config = dict(
    depths=[5, 5, 5],
    wave_channels=128,
    wave_strides=[5, 4, 4, 2],
    widths=[96, 144, 208],
)
Rows from block 3 of a small CTC audio transcriber, named by matrix and row number. Rows with one number belong to one channel. Each number is 128 + 24 x the weight over its row's rms, rounded and kept within 0 to 255. All counts start at 0. Numbers have three digits each.
After each channel's rows are labels from the 100 clips, of 14848, where the channel reaches its highest value: "loudest" is the band of the loudest frequency at the time of the peak. Only what is clearly more common there than usual is listed. The data: short read English sentences (LibriTTS-R). In brackets: how many of the 100.
# convs0: first width-5 conv (model.blocks.3.convs.0.weight, 96x96x5, each kernel summed), inputs 0-95
# convs1: second width-5 conv (model.blocks.3.convs.1.weight, 96x96x5, transposed, each kernel summed), outputs 0-95

convs0.94:090087151136143143103132121121129116103132115116186132091113106117143130087124130138121101115110131155088125112145136162117102133146149141110139154122114114100160081113093099139137108120102165110133139143115126104124115145112154127059109123120136067107151196125141087130124067135117138156
convs1.94:141093118122133150169136139153115109150096103119137143121068116081141148172153129120134116153138132112168136137127142125123095108153098167109103183124121118107151064089108154130104133113109161154168128123120120178118100181109156119155153157121124121112160113139153153144129115148102117136
loudest: 4000 to 8000 Hz (27)

convs0.23:107127174166176147090134124127140160147135130084144101103120136123114158110093146151134145117112099170136121102110119075107109110159151124128140161094152147131089121125114117116124111118143125129136113121117146122156129116104063117161129156106215139116147083109151124126119118116111091112
convs1.23:154122142152160101108161114119112108120117143122115153109125098091121145064132087143148141149157131117105111092104149138146114075145138152137094099151160144115148139125128129070113132129147182126150148155108138140100144156120103139081127168117101143094135130137115151128086100129154070141
loudest: 4000 to 8000 Hz (35)

convs0.20:162125089089094140138117110116198101101111098178165131127157112141143163117125117155102159170135093103143154159123110130126152106100134155131166112123132144149165151137121104139103122130125090128110085135113145128129131141157147150120115132105124120110105146127142075104084140071119151110
convs1.20:129111137148135132095160114134104132142165145104164172134087161099140133147109127113115096102130115126132134116125137148112141158097126086128087122136070100115084156111127127126129097121150161153127158087155114122141128139117134142126113141123127117135122153105140180174202139113064126095
loudest: 500 to 1000 Hz (48); 250 to 500 Hz (30)

convs0.83:105128139089140115098098141101144099148123089141127153134099160176154140099108103112144139165123109119139117147140129129102119108143121084128093110132131116140085151126143078139150118089149127172156098124137116120109159092078086133108149147095146079105131125157122142152118170123117115074
convs1.83:115121141176123140135132137130126114115151165108136107156129145110119162116161146158065123125142103156123175185121131138172132116145111093131127139131135141104166108078143168102106087137098133142103122096119170151117141136129162149136148119101120148165155115111153174104149094130160159148
loudest: 250 to 500 Hz (40)

convs0.10:099105134102118111145139152127154120127151093096134150156089144079086157144110150151091102100131119172114118165109125133157152167144143078126123086123119088130128157129119074123122171115131102085109143098139088148125140128123101141132102118117149148117128171138107103114156159112111165151
convs1.10:136182153071112129141126096152092126096095148133100153143170132154118082165135059104111113161142136120131153095156146143106115106125101169149148158157158148135139095147139115103159090148124140143111100153148121133137098115133141096123146139107095139127144122113148123127099142130154085113
loudest: 2000 to 4000 Hz (54)

convs0.5:118119145102117152119119139080110122112127167126100134100107108114194149130138112201096132115095170093131113155089152152097112111135123104120123112112149146150134123122160101089154124122083129137124100113119166100133104151144160142127122093148107112141066135159105104131138157105114146112
convs1.5:112145116109129124122122161117126140136162173141136098113123135145077129112141105108112102097090111108128119162118099117094118126196123121095140149118120115089073186143134144154167138131134117061116165106125126115124125128093145124157114124122148114142092115130068116119160159142154134103
loudest: 250 to 500 Hz (50)

convs0.0:138094126100127143108118150149113149094126124112133152102127165123087092132120143141135145109117100146071132146158137125117152106125110138079139143131146134087112132143148130123152157151115131179125137070189131118149087137128120171159143153134100115143126182186119154148115168113124134156
convs1.0:065119111120135128125129099102129098119138151173084147136107140113133117128078094127107087141129132089131123120120145158132146134106135152133096095112095099129134114105118128102099074145136119096134164109091114131126124108117100102120137092165166132067107131120131092106150076097106112103
loudest: 250 to 500 Hz (56)

convs0.27:120150153116164130127118156141144118132142154144114103122123111100164105115117131156154175106119143177112143102131144100073112147137125154145090151142129154128134108134120147094116138118156139135122141116189093118134076127110139145162149126165098111174120106144113090071135151125109097184
convs1.27:101117091132123122078138096121171114130144131136098160150131130107142082111125097118125115114131108169136123056090150124092155118125106107114134145101090146129121074134144120133076155158119109123110115119161089155118146110106125129140149095131113148117129117159119108151073142128085128085
loudest: 250 to 500 Hz (43)

convs0.92:110122121147125146167152185164108147138148098139113153077154108167097148147115108107090118157131141122128088132137126148137113090117139167130120143088163165117104155129120168099135093123160120154123180099098089115111102131119111161121128164102099131117134127146134103145141091085115137144
convs1.92:141094124119108082096107103113152095094070173124102122104105159082128128101115123084145129106164136081115117125117135126120107099116131120087130134106127132081147094128128133133114112130080104128115065162127128176108117135127131101126115122128127138154129096086100132130102163121093110153
loudest: 500 to 1000 Hz (41); 1000 to 2000 Hz (34)

convs0.34:112122120122132158137103109104123095124140144113125143105115112143044152139130138079094151129123102139102100113159090146098108129153173113109155110103162123137127136129166101135113141142147165153132127124120106154150098146100127093104099108096188151100118161134096114169131094130103146135
convs1.34:144092113126106117091107123123155129119117078116141135137135120111132086126089129096104095111111100083148092102110138090120152123152131105138133096122101091147084106152107130160125118139123121114145136120111060092118163148054116131175105159111103108153115147127091132113134122104113136122
loudest: 2000 to 4000 Hz (33); 4000 to 8000 Hz (29)

convs0.76:128105134168135175169101140146135111131175133133071158109138136151137172162092115110121121133139143145124165084155134127102127132160146174104159157130109151153145097130158148081154102116157157165104163132129116114149133116138148119142127150091101156098103173135127096130098142144139130141
convs1.76:103138103124120126109099122123132109115125113124110118132103092088134055148105130119121115123122133155129120144107092114136128122132092095091114110111143103085132128105087118089112133129081081112089123133098134160095085135085106128108119138162108123140117134093098173069127127083124142100
loudest: 2000 to 4000 Hz (52)

convs0.75:119087101110107131122100148079098144125105118127138125159169132111134078118129102119139121123106137150123139108114081098112114146163090123129120142112176148174150114111137117099159137121146124155175120114145094141108125080142107150117121134113194072121115134157151135134165148125110103169
convs1.75:169140112116124136153095115104097159099102121133128080125092122113127098125154173163150071158105159136144113155117124126145112159114125127143165172121108100094108130150084106148127134152138106117125154125151134178151171158107106116147147146145093120112162108128142118158166129115147163094
loudest: 4000 to 8000 Hz (34)

convs0.48:121107126123126149152101139154112125132093153094130140110140152124116144117118115139132137116066136149073081073111120096093125125109140061095135125104123154153130129163117083104105131154098117156104134083108116097128119101149124141090107134117159154104142108174134093109100120140120120155
convs1.48:089182134171093143130142123158151140143150114121164120184114120118108114130153152122111105140102146109091120153111128119140134189101118150186127153142110081185137111114128148133133116135133105124158120141149165129114099151088149159114109135172152102146139105101142103104119098118133152139
loudest: 2000 to 4000 Hz (48)

convs0.61:138124162118130149127115131176157114110109136169102139117109087137146136117070141129127123118105122126162200123104096110072149177128170104123128105159085115145084122122136117102152128130108113119086102119110115123127124112138156150110154179115107102159107169133129130135112125136108151161
convs1.61:109151110124159145168103124088095124099107114095126131137116102131125146182133124108130133118110098185123115147108145153107140104147121128107152148114127190132158118143079126112109151121134105111112128079080092098116142158138108128138098128139071131093102154163167093131137143144129098111
loudest: 1000 to 2000 Hz (39)

convs0.25:139113107178152135132107111113092124108135122111142196102090136103097115119106139114149124082140129155114135075184116134148148168116114134139134105139144127154137135111167137118102124176130117149126147106084117094134176151119099144154134128081140142094094134143153112075131152150120139120
convs1.25:118101099087172141118139104080153148116200086126107076120103125106106149115120147111130112124090111118121107144122131091118112122133129122114116161138135097102127149141100128099127125096166161130133122115190142143142116112139131103131099135150118102110150093092122194099134114095102135116
loudest: 500 to 1000 Hz (31)

convs0.37:109133112085133161107137139132162158119115154133237183135126122108116133165133157113126137086100154143088125122113147124108123096132142092091102160125126124124110111126135140091105113117159122116113123136138150110150135125163113130145112103106144146094147119149136135150066143132116137089
convs1.37:134128129111058130133126093125120128092119151155091089139171119067105117111145127110136187141089122123138149117103101129124124133148132133099141129137125110143111124216145110120117143100146092157125134158162140128144093139126099139147112112130139108111162117122106122182123172139108145130
loudest: 250 to 500 Hz (33)

convs0.38:123107122057138123147117151125127097148126133094151158138119109119125138068117147156123128061111113165122140145116089135127109147088149093109121122128120119091158166104136147120124128110135143141129103110095133051111116096112133106119120113104154097139122159122156095148106098158093120153
convs1.38:116164145134115114133162122133140144099163134172134099095109098134157152156197140147155153155147130121141183129123139113142165102115148141165137121124095150143165132161140142101118097117123143186157105143112124153123162153162149107141140149121145123171130108085174111138104150122138106143
loudest: 250 to 500 Hz (33)

convs0.4:129079102095107109164138133083161129087140144082120146102153095133118137112198144139104153064154143119152132109131126139098140100123126165173131084125110107168154097127110125101118120096131169130179126098143143130120117114121133113121143134126113125145145169145129127138120141120119080138
convs1.4:152151141118177118114158120122117105120128126109116091112117155083118138084098151174144128208169097129108129117117095137158079105118132133118118143125146142097140106131095132136112114172109118142103165152107123161101132117156121133120128071140133150078117136155075133112128125119103125121
loudest: 4000 to 8000 Hz (37)

convs0.12:108129125109189184147109136106134164111113148118111118144132154119085085125133128132131097146102132111132103127186090101100101133102101151119121097128134111149161099130105127132153139117115121173104089127168091098096105122124112159137160141089132094147124143142121113119139183118085119155
convs1.12:168169138139102135158158121156111107096088110158100100108132106105111111137153137150158130155148126142146155154129070136120113127123134105128117122123096129136126105105098156138116157101116127136140182140170087166145106113107142103052122097136152152120106089127134149114153112137122137079
loudest: 2000 to 4000 Hz (57)

convs0.82:108123143103108129088107085115131114089123111126145164101121086098181153110115141124120118098099114142114138111135136116128159097135124086081126108148102132104109128128070150160139132112114149115140132119099112127147146096150124158157104072116157100144081137108126086127110138109092090171
convs1.82:125130136124159139139143148116131143145141164192132097109162161128106168122117128123164143152124146135158137117135145116133118109142132160131131199112167143116145149121201122159117097140124138117116123143134127091116137144088120123137174135121135099139140131096083117151156148195151177125
loudest: 250 to 500 Hz (33); 500 to 1000 Hz (30)

convs0.51:132123096129140156139135108150085134099150134138149138146145121126146121106105171147085150124131122117102088128115095103139105163095174099066133108107106135140148159142107116135106089087138167167130120116100122061114136114136108130128091171110126103157142150139127171105086110129142135131
convs1.51:119140158198130123133145135164158125112143114159130134151109101133132132161177132117108102146137106134144123187115059151121100165087111165104139114126132109127100128138141153098122123183120126093157164117122142118154143138132134113098106147151151138103091132121109103135143162106137089094
loudest: 2000 to 4000 Hz (32)

convs0.45:107145111103098152119127127101120146124189137142116154137121104131111110127105081132103146055134144123105100113164100092115106088158150155148165130148137157120148127150171103149110129103181130111131133146088132143132162116153113120165127133118125100102154152169133137119087109121088110104
convs1.45:179116101116099136137121136127138117108138111095102085135169149109136161128122155088122113114107111157124149145115151140155094156083142108077178094124132145121130095107128152189188138155127140142119142133170114115132140121162081107106120103115136128176116166143117105137147116113141129141
loudest: 250 to 500 Hz (46); 500 to 1000 Hz (42)

convs0.87:098113116097131112149133135158112101089128138164096124099131141111108122106123186124110116133086180088111120163136120161124081146094123135092117137115108137135139147125134114107157074146158136164147141088077139117096092125148120131165114136135148098116096145125135083119134121121117167171
convs1.87:125126115113145134110156102144111104178155112115120102144093091132102138105111105111199100133076113121153111100125112150140086112139086143129175140153121107116104105138130124169110106152092128133139163135167183141169134114140116129095089119177115145139127130112117145143117108144167125118
loudest: 1000 to 2000 Hz (25)

convs0.44:117161121073115160124081184154113153137121114089164144121133180123129124128094140121134094092079076131131088124164159136142096130122110148162136075146146116090149144087115144115136137126107112125126130135124104160146099129117149114115136116095104138139139118123161120118134073102124111108
convs1.44:155171060124110110102116122090135113129113085135122124138125116128102123170104120143144134168168114135113106152154155110102103155103140120125117142107122091185112120161094114125139113166144135117152096099138121169157162143122157138109160110121079093113143093142132109143125082148160131143
loudest: 1000 to 2000 Hz (28)

convs0.68:135135153111127168120147116084146102107146171155125087144095143109137125197097112127140127099109134135106090136087129123125150123109127097151144148107160126134161153095141095118128127095119115103180148102121107142103110129117154145106116094115131129164132153112082131181122117119106102070
convs1.68:188169118121114121149143145137126144133128115144109146142147081142120125140089121131132111175141122144133138134174116113163148160130093126104125154124142127117137091163133111125114107134098128118170129168186122155177106110135130134075104139077112153097132140148173153117113092164156147153
loudest: 500 to 1000 Hz (46); 250 to 500 Hz (41)

convs0.29:085120137115110133129166083129120118155147148131108132151149173116130134135117162173116057147125128137119132114075143155106197097117160122143096141137102097118149087118168156114130105129135108129129163129135116116094134109164117101114101133138124104134172121129108145098140149114108074130
convs1.29:161125120114180146114112131123096140148070102081107121160142082146150123089118149124135142127148136116143146088165125120114135123125077148122138118117111094134110124152127146159124158179137136141101127121137159132193143132113094110116167090108125163135131081119119077136152116119169138119
loudest: 4000 to 8000 Hz (25)

convs0.65:175097165102134116141130131090115137132157154122117153099127130130094091149154146084127167098155097110188165101104103149159121144107126144141116147129142072152074103134153110132154106107132123110139143112146108106139105108138116118151158146081125106125104118144187151153121119116134150136
convs1.65:067151116183131154117136151149142122140089089101107130165149121113114120163118100177153129159098133098146095118146119118127126120122133137059135121119104149163125134133115173131121101121132094096104075147134108149126155155099139168112108144124156159122149100158105100139109140152114124113
loudest: 4000 to 8000 Hz (51)

convs0.43:114121146101120131125131147119133111144136100113104126127090143125120130130117122109154146152128095165164144135151107135161118169147168145141173171102130152173139111139114101100057113160132102109126144115171139128101149176077169143178134136130167098147141094108156156129128108123109125144
convs1.43:151123093125112117124114122125116119089095148126118109118140066145109084151133115134101115108085142089067135138112118145135083133109114094091091091106115115086145121129138083113164130105104095115140131166096107133115146073152120109136162118161120145089139116136140099123088126146151126117
loudest: 4000 to 8000 Hz (46)

convs0.54:117114122158135092107078161122134137090130140134120141092148136137108115163104135111077165073144104108085116082140150153106143113139117141080135123122171126110130151100112121123140119093151123166136121120112118161090102050131104129116093141126113169138121163129144119119125145107146103118
convs1.54:142114157088154093153162106132105162092174214110118113158088120124120091140152164165143149142156153126083113126124115148131119137128121159168113097126113151154116138124113123098138162119134113125131174146123150137102140156151124117099158119095160090130105143121160145125128128118107157119
loudest: 4000 to 8000 Hz (53)

convs0.47:146079125114180147153096104123134123111142158169107082134143164119168129158113099155123132119175119141139107127152130145153140126125124117099115142131186144157145127128134112091168155096131102101120092116120162128156141115130142099097089114137116108125156107122080165155105148128085115094
convs1.47:133164124116128107108112134131111123098138045105129160126108129114081168138108089126141159121160127173126139121120162103135145114118137142166117131136113158146130106142109177130144092180115121105132145152129098105093144110122183147140154117128147143124137093170132136172083105148116101119
loudest: 250 to 500 Hz (35); 500 to 1000 Hz (34)

convs0.24:096130073120128176092131148138079095134149103150124105139163145132135102118104144146109113133188122168106108153107149130160129147161105178096141141116096152112141128122134100167110120136117139107116142132140152142123114162107103152142173173118106145140110128101202122135116107132128112144
convs1.24:113119153084106075124105123134143128156120119140117151099137123139129168146178100091143138114061125134109172144119132124064114146129168101134116120105118112124125156106088115103129134099162116117107092116093097123081108107092115114130113103124123124111129096144092128168132163092115125125
loudest: 4000 to 8000 Hz (69)

convs0.21:142156142114138120168122101166125118094103169133140142123103133135076127130137160103152154103122142106101124096158105147163090131097111082140107106055142110105134125121130131106130124120116139143112144106138151128135104062103185118096133176107150141084123127146130133109100122152101128145
convs1.21:104109140106148170153104094102172095118164126103138070104117166138118109127156130144125118118147126127125087128156137097105153148133140113114138155099148114100122118090167134114094101186125148169127104107136107171128155083111111122121141090113112135129105132145132168177167114141101123132
loudest: 4000 to 8000 Hz (48)

convs0.8:099139122118113147129152146120146153161114129094155121125120116112156175200134102112118127101106117110107102102131118139105144107116110134155155179139116127105104082114156115087100092146096142127116154107131156113089105119116120124173121144128155144134093156162084087131101170145098115106
convs1.8:140105138133195133110119101109106138142113146121126091147145151120142104124123175129191132122153137125115155134107151169134130170157118137124109114163132141144160133124162139120145124090166177112095074150121153089101128104135137120100122116104166138129107136126124148061156140092147126152
loudest: 250 to 500 Hz (34)

convs0.72:135142143135100094129112154129154121127148101139142178133125111115072140080161147131114158123105135122142075126182135117089125114129138167126135131168093099142101121141114096114101102100120140165071152133172099119115123108111146154114131124110123146179121149100141089168113137142120097148
convs1.72:120129132110112113136101079114072132143124115123113103096136131177125141139136059167130141157143127182105078138096117125176090093097119093133118132099137104131127141129139150128116131156116120077140132121118157122137127111117142085114108099125104133123123189156160088121100110111135137124
loudest: 250 to 500 Hz (43)

convs0.16:107128147081123124116123126114080134110134098125092125104113136129138108130148105123139108128070119128056121081130120135134121151084099110135132126082148121150139180109127108132157114130084145098086128137124144090100118110120147160077128167105141131088146098142116163118125149080131141133
convs1.16:098158093175139126117136108123188139126150132155091169155121132168156116141142145117105166131067174141151140119137104107153131139114103131132125115089187126137146109183128120143109128141145107134157126126131159091091153103134128141150119126131130120134133090114107167132114099169161094126
loudest: 1000 to 2000 Hz (38); 2000 to 4000 Hz (34)