From a checkpoint of a small CTC audio transcriber.
Model: 3.98M parameters, norm batchnorm.
Training: soap at rate 0.0022, 5700 steps, batches of 256.
Rows from block 5, named by matrix and row number. Rows with one number belong to one channel. Each number is 128 + 24 x the weight over its row's rms, rounded and kept within 0 to 255. All counts start at 0. Numbers have three digits each. After the name is the row's rms in percent of the matrix's.
# convs0: first width-5 conv, stride 2 (model.blocks.5.convs.0.weight, 144x96x5), inputs 40-43, a 5 kernel for each
# convs1: second width-5 conv (model.blocks.5.convs.1.weight, 144x144x5, transposed), outputs 40-43, a 5 kernel for each
convs0.5 101:155120114113108127125119166118123186111125141172142087123111
convs1.5 101:104118147073118066104184152181136106140114140107119118111122
convs0.6 108:110072132154117147100178118112130140136146144131128120134135
convs1.6 095:147125123153123109126118124106109114151151142120188114178141
convs0.7 098:123082134129100106118099117108129112125097118115157144139156
convs1.7 100:147145115104147120144147119153140108137102129126138124177108
convs0.8 095:140102108105167138176150108099140091082111131125145145067108
convs1.8 100:112107125138135123158171122096092081182132079114157094174153
convs0.9 095:146156135172135165162163135134132151107155113139146105138149
convs1.9 100:155180119093147105092107072155140137067140110103154094183151
convs0.10 100:125102109167136103255170187118141108102104177140141102106141
convs1.10 099:156122102128170139121129121101170136139107135156127108131134
convs0.11 104:096104082161179102152121110129128079122130148091091148140126
convs1.11 102:083135136161087127122127088167120118137111113122146155115138
convs0.12 095:121166126112130101103081106112116172081157153119119153093095
convs1.12 100:105095137119120145150148139116139142168118110126155132134146
convs0.13 099:158152141107106132095138092135143108119125132123122089112110
convs1.13 092:092110121108083132124129099144137110128116151161128135103127
convs0.14 104:145143148128089107098097149126172157087144127126135148146123
convs1.14 102:180167108089111139137137106065149124107106132138137129071087
convs0.15 100:115150163176123126122112155146148130125158124117107138129082
convs1.15 104:162156138093135127143110135130114128117114164148105165125146
convs0.16 109:119153122116129077145106141113115109116142128115105081133148
convs1.16 102:140151101097094133122112140105089151108110114116151116128140
convs0.17 098:135117151154116097147150182150149172188149150142137133132149
convs1.17 101:115082122133121142114146148134110107155148123175136147124134
convs0.18 095:147110135127130153161120138110114121134121093129116159122160
convs1.18 103:108139073165165103160124109097153118143095094136115119122094
convs0.19 102:111129123123140098157194120140107118132120139157135147121134
convs1.19 094:127147136130114102107150120158136126125144146085150129135145
convs0.20 096:124157111135127141126124140137163128099156180099086130164174
convs1.20 089:161101149075134110094133134135146144134140126140155159147125
convs0.21 098:112071107183114104117165107118109120145125137112124135165091
convs1.21 102:146105163091165084101092133168170140122166191110104114136162
convs0.22 108:081063148139147149123186121116123099142130130123137115099140
convs1.22 107:096116125144160135101156128110106143092113150123148135117136
convs0.23 105:140130146110091094111129110091111125132121109106154128132112
convs1.23 098:113166164128166105100118104115107084113111124149134155107125
convs0.24 098:110127088141112115099123155113116116129163149122103116144168
convs1.24 095:122066103152186112078148177165153124131126180105156136140120
convs0.25 101:169180125160155133140144151142127129138149178096143127142159
convs1.25 098:176137082077154144104147160161151103144157125133140115166105
convs0.26 098:122144142082113122120141115112100142145140131130139139119154
convs1.26 104:098137171159137141144135109134154138144102154142128117114119
convs0.27 100:112133079135123129163150111126137174149187166148119133107114
convs1.27 096:134117117125174142130139153088145154131096175104114113107159
convs0.28 103:118123101152157153078101131076127177108115131159114107129090
convs1.28 102:088148141090108109087154139165071102135158171165128128134077
convs0.29 104:140147112152123144118078163113138152080113153133102094079125
convs1.29 100:123127134142081110079115146117118121110123142157163121115125
convs0.30 110:153138125095127138159179188137124153131070148076113109091145
convs1.30 101:113105115152147123157122134124121096103129084129134125129086
convs0.31 102:120089161107096098103127134120145134154125110105129118114104
convs1.31 097:125110130147085130164133125144123094124140139151175116163164
convs0.32 100:191126117144140123160131115167153137099191170121117137146119
convs1.32 096:150132147132167121106140093100101151123129147140130137104111
convs0.33 098:127150086141123133139082143134119129111191169117082100117114
convs1.33 101:128134140103085128098099114123104135132098144155067111097106
convs0.34 096:117133123153185090113105081143121076143118148140150134097095
convs1.34 098:101126131134087137151140109121123116131147107140147092168145
convs0.35 105:135136113127137146134138096079131114120106159132141130090129
convs1.35 102:117138143086096107109101069118119101123143136153126123102104
convs0.36 095:110099161140102129121117103126101107102156154161139076105116
convs1.36 097:145117099131163104144089114197134121096133154136147083126146
convs0.37 096:119129129129159144111127129136113143079091143120087106139148
convs1.37 104:103144123108102094124132148119166121142107111174127127150152
convs0.38 100:132083121148171149106130131099129128113136117151076126122108
convs1.38 098:119172133090126083115142177152110107115120152097142134104159
convs0.39 091:124116146123099164156131112098173147132137123132137130151141
convs1.39 107:121145107114160104093141148110104119091118116097157122075105
convs0.40 091:094105169127160121123103163143116164104134135146114132127157
convs1.40 102:137108186114086095119155137146127137175114151132120175143131
convs0.41 096:119135110105076139106115118084158105103101184118151147105121
convs1.41 101:118134139164154141111098149150159159123114118094128163127121
convs0.42 100:109147143128141140139132083110150079118149116125140118140112
convs1.42 097:128137127102113141136165132157112119114116120168109156115139
convs0.43 096:100080127116139131144149172121136123106147142136141127110137
convs1.43 098:107127139125132145186137177075108128110148166151151121113138
convs0.44 108:131112134118159176151099107105124143071116115132100145096131
convs1.44 102:126184118137104087115150161137148151154093127099128112149151
convs0.45 104:162106128148084130054108154167119119137149133130124153090148
convs1.45 101:116135119112177124136124114133090121122125114146127145102086
convs0.46 105:096111129148096117105112145142074081129158153111114103123126
convs1.46 100:153096096124152137099081162144126157124126149101111125112151
convs0.47 112:120163122168108095139142126126135117116087089104112154131125
convs1.47 107:143131127170155127080130082121163138141112142102090136125103
convs0.48 096:139114133119144147137123127087135116071122155114116123113063
convs1.48 099:131168122078113125134114111122143108098092108125137097111137
convs0.49 098:102115123182157141150141121140142110124114102150089152158136
convs1.49 100:155102111130094126100173114153086103127116120098134122098133
convs0.50 091:144194095113093137127128132105129169126146115091171102138162
convs1.50 094:138133114094117129138137135104122097108093092128098112156132
convs0.51 093:137136104145101110123135149151114086081155122120082163131090
convs1.51 099:125093103146137136153105139135132131122122148077173110137132
convs0.52 098:064127101104130132156119134133177165119127103081143135136126
convs1.52 105:105138079126130091117070123179150170129141094156142114114088
convs0.53 098:142135088114124145104149089183113103103057158149090116136134
convs1.53 102:117139094107127150059139134156127155127129129113093124148189
convs0.54 105:110143117166134076150153105144155113092107142140110120126131
convs1.54 101:115101095119072142080166109148138114075140116137133102123169
convs0.55 102:127107156095132100127137100145155110128096123141161141169094
convs1.55 089:113141121132150086130130099100172088119155137105096088111195
convs0.56 096:098139148130128098154162154149114105120144129124105122135101
convs1.56 096:097134124110063119144131126113118118096119116118154124160103
convs0.57 092:090083127126103162159103118130130111121142116131114153138111
convs1.57 101:133130122114148151142112142167123134149164130157166137128142
convs0.58 096:106110147141125146169150111124119109085147103115112112141124
convs1.58 100:112122115124138113123140110143093116153133102146134159150137
convs0.59 096:089078162124145119147122117145116102119080131094127115096186
convs1.59 102:127126161136147143126131091102124141139117111166080138120154
convs0.60 092:194127118100123148151177151134115129139134119109130107119106
convs1.60 101:137148155122085123125110140119136139144117123136116111147165
convs0.61 102:144094142111121166155105123117109107146117087096134130150102
convs1.61 104:123102137129141139108127116116141138091123119156131109090110
convs0.62 100:142136121092075174110089121126130124138123163110131140132120
convs1.62 101:129161104129137110142098118136080099121142136167142128130117
convs0.63 096:154085102134107150125140097113106123146142153140148160153095
convs1.63 095:108123083125117114103099143087162147102133122122101120130116
convs0.64 094:113107123117173133104150170122100115113115137144109183110158
convs1.64 106:127147130130126149140129135148166137142153108119156171129108
convs0.65 105:135122085146127140094128125123117140123138108146118126113125
convs1.65 100:138163135141106119166143133111148145113127154081158159112119
convs0.66 095:153143133085119093125117137125143087120101148119099129151140
convs1.66 106:109150131128089156126115103135114136109074070123104134151151
convs0.67 091:122117153080128079080132121148129108212189126155108153102133
convs1.67 100:138117105120127122138098088138091116103118150095117168115164
convs0.68 102:105117121149125129170103107152159119136111175179125129123135
convs1.68 100:134130162108130093129103126110205157112172113141108109129122
convs0.69 103:069133115140143115144127140136107142090085140101135104135162
convs1.69 104:113078172109136117090092130122118123134108129102150125087147
convs0.70 096:112139114136146136187153140117180104086150106118118119121123
convs1.70 104:103107109110109110149120093138121128112128098139137129081176
convs0.71 101:097182097123073155142101110077122161169148072104116141124105
convs1.71 100:188133132107104101152158088111111111131136131102133128127170
convs0.72 098:135141126143148151128125162125114084117148158172082117118147
convs1.72 102:145135104111135139128130138160105135141152136134102079169072
convs0.73 106:141160137147147147085137159082094106182124137114130125138099
convs1.73 094:117085121149141078165136116143117147118136115111149121115157
convs0.74 103:085130127218128122111122135108136130176108145128104145136177
convs1.74 107:129122122162109157146125113116124081115163128138131125101096
convs0.75 098:156138128135129146125117150112146119125140127130177128100146
convs1.75 103:130101095139143126155131122139114154165102118111099142128126
convs0.76 099:077152104127153134099106190148121121092075152110126127120153
convs1.76 100:158112093120175162138104103120169135149131116181097117107118
convs0.77 102:109156128107109088093127123136121144126192089113153106107117
convs1.77 100:143143115122135169117155087087129104088107124142156154107100
convs0.78 106:119087135127140113111139102144166105126140119129149118123090
convs1.78 104:093142149126078091144124108158127128128076118120094116110134
convs0.79 095:140140139140108116107128166176167139152103086114160152096176
convs1.79 099:104108143124139150102158092117099152104126135120111124128134
convs0.80 100:113159140131141132137151156118160085120085101132153087128152
convs1.80 101:122148103137162157127130100098104124115130113162175111084084
convs0.81 099:125121144124141095100112112091149154167075111123093115126128
convs1.81 097:100114121124113158097146157150120130138101116149120104145089
convs0.82 104:122103103172119143109084133156102149184109072102123111107110
convs1.82 105:150104123126156139159124140174095117122141135113093092116155
convs0.83 096:155121122118107101142113126129124123171098124113093089136135
convs1.83 102:127137166101151158093129129123135127136129161133136156177141
convs0.84 098:117153155176127139136091080089111149145131151128115117121104
convs1.84 100:110110121131111115162144127143096123110132105146118115122142
convs0.85 098:106122142131138101150145121166119136104117168134172141173116
convs1.85 102:111119142117116093144134180144117128103121111178137099141122
convs0.86 106:116150142123114188144119181120137159119192105166107104123130
convs1.86 104:100121132168144116115127142110129148119127109156131119147111
convs0.87 101:121115102119129162199089156136118170134140133121134121144081
convs1.87 096:157143114131166122152145131104116118133093107118133157144061
convs0.88 105:099136087122135140080119112128092151117113103133122111135120
convs1.88 099:123105132088120112159142104115122121144176140113127080157101
convs0.89 104:124110154071094115103117134111110133103183135132099102133103
convs1.89 102:132145071144136112101111134154102109109147157137142146098139
convs0.90 100:174138131152120057066124160124138144162115109083098128160133
convs1.90 095:131142070146106168128164085146102148118129180113156179124105
convs0.91 103:141167128146097130117089102099168093119086105140103130157175
convs1.91 107:108125127109085170160145145125139130133109127147135129089087
convs0.92 103:084106161119160166104119108107116154117135125072097079130252
convs1.92 112:129131104149161123125114115123145155109146106102112086090123
convs0.93 100:135130134114130111098134093145155083166118126113126123121104
convs1.93 101:165124120143122134113099106114160131139125145135113120134108
convs0.94 095:132122147093101092112107112143117150123153118119154141120100
convs1.94 100:129121126139147075102150137166096125160136100087136124165177
convs0.95 103:111156133087141139148128128113126143118076141140093131109180
convs1.95 105:138140116153145146130107117130114123099102064121148079104113
convs0.96 098:107135107122112097129212137135122132129133106126165135136129
convs1.96 099:089157123106145122105114126151134114115153174137119111117151
convs0.97 099:121151098175141123171116131100167155111156089124143134133102
convs1.97 090:097144119149102155105120101141079111137142174096142108082172
convs0.98 097:091102098100178144130128147140147149149176131146116148149128
convs1.98 097:131158104169131153119124151156104092148114153199138102148192
convs0.99 105:116126158213116143084121124117147111119166112122138152147134
convs1.99 099:141126132112178147121108124097143131124104133113103180171129
convs0.100 105:150161114077089131149128131110101175131090173108127117122146
convs1.100 102:140162124113144128117098144123137084146109125105151135167140
convs0.101 097:129120110133104104105159173098107114117137136127090118167139
convs1.101 101:160136117093121091120152147126116146134103147091147158125107
convs0.102 093:082131130174113126146145132143180112135138094140127131150133
convs1.102 102:120109103135179102173069179112075118097106178114156129179130
convs0.103 105:139094126064114109103123134160135131140133139165159142128120
convs1.103 094:096132135126112056128124106111109128072110109125119119136119
convs0.104 100:135142117142092111099152094123122106096138089091148100142113
convs1.104 092:124124119184143181120141116158145129133136117159088120144109
convs0.105 096:120142147080049128094137122146191103118161116111148112146066
convs1.105 102:137091111124103161147090150128184135142107127109133109143103
convs0.106 102:142121109160106089135159132115110144065130151137106123098158
convs1.106 098:122121161134086109129099162130067103124158164154131097136123
convs0.107 104:105152127138129105159097152138134091146138132105150118086137
convs1.107 104:153113114105136099105158132118099140114144163122097129148118
convs0.108 096:141121109099149133130096108121153129138154150150179123137168
convs1.108 098:103156110104149117109094137107120090113159114143128115148134
convs0.109 102:113082135107131109140137149151129151109150136134146123101147
convs1.109 100:106164103095165131163130155108096084121107135107101118093159
convs0.110 097:124143113095155130141168115123146143145115139152103116134112
convs1.110 100:137133148180130138115153155098161128115115105148097135128109
convs0.111 104:123150137067102113130127124123126125123127104114132100145143
convs1.111 099:110104153135135117136120148166126096111101137149096140136106
convs0.112 095:170150140063092137152117099148115136096147095136157118137130
convs1.112 093:102136174138123101107132130115081118151156121150132148131128
convs0.113 094:091123135070108128138166183108134148104132138114141149077074
convs1.113 099:138175168133103113112139129125109084129124139135129135070123
convs0.114 106:101138118122147139112094113119155112119164146120134141158121
convs1.114 101:092165110122157127119125107154136132102116135147128139093156
convs0.115 106:152191122091124110129145102098119090153106157152098130131136
convs1.115 100:119143140155139093153120104130143136113110153117149127126106
convs0.116 100:144104144165070112113132138099113161161104120151118089121150
convs1.116 099:182114133147165100120159183152143153107124145132130117151140
convs0.117 100:107100104154194094115142128140126135112130104123115122112160
convs1.117 103:131118147137124158135082100092152165149105091124082098111107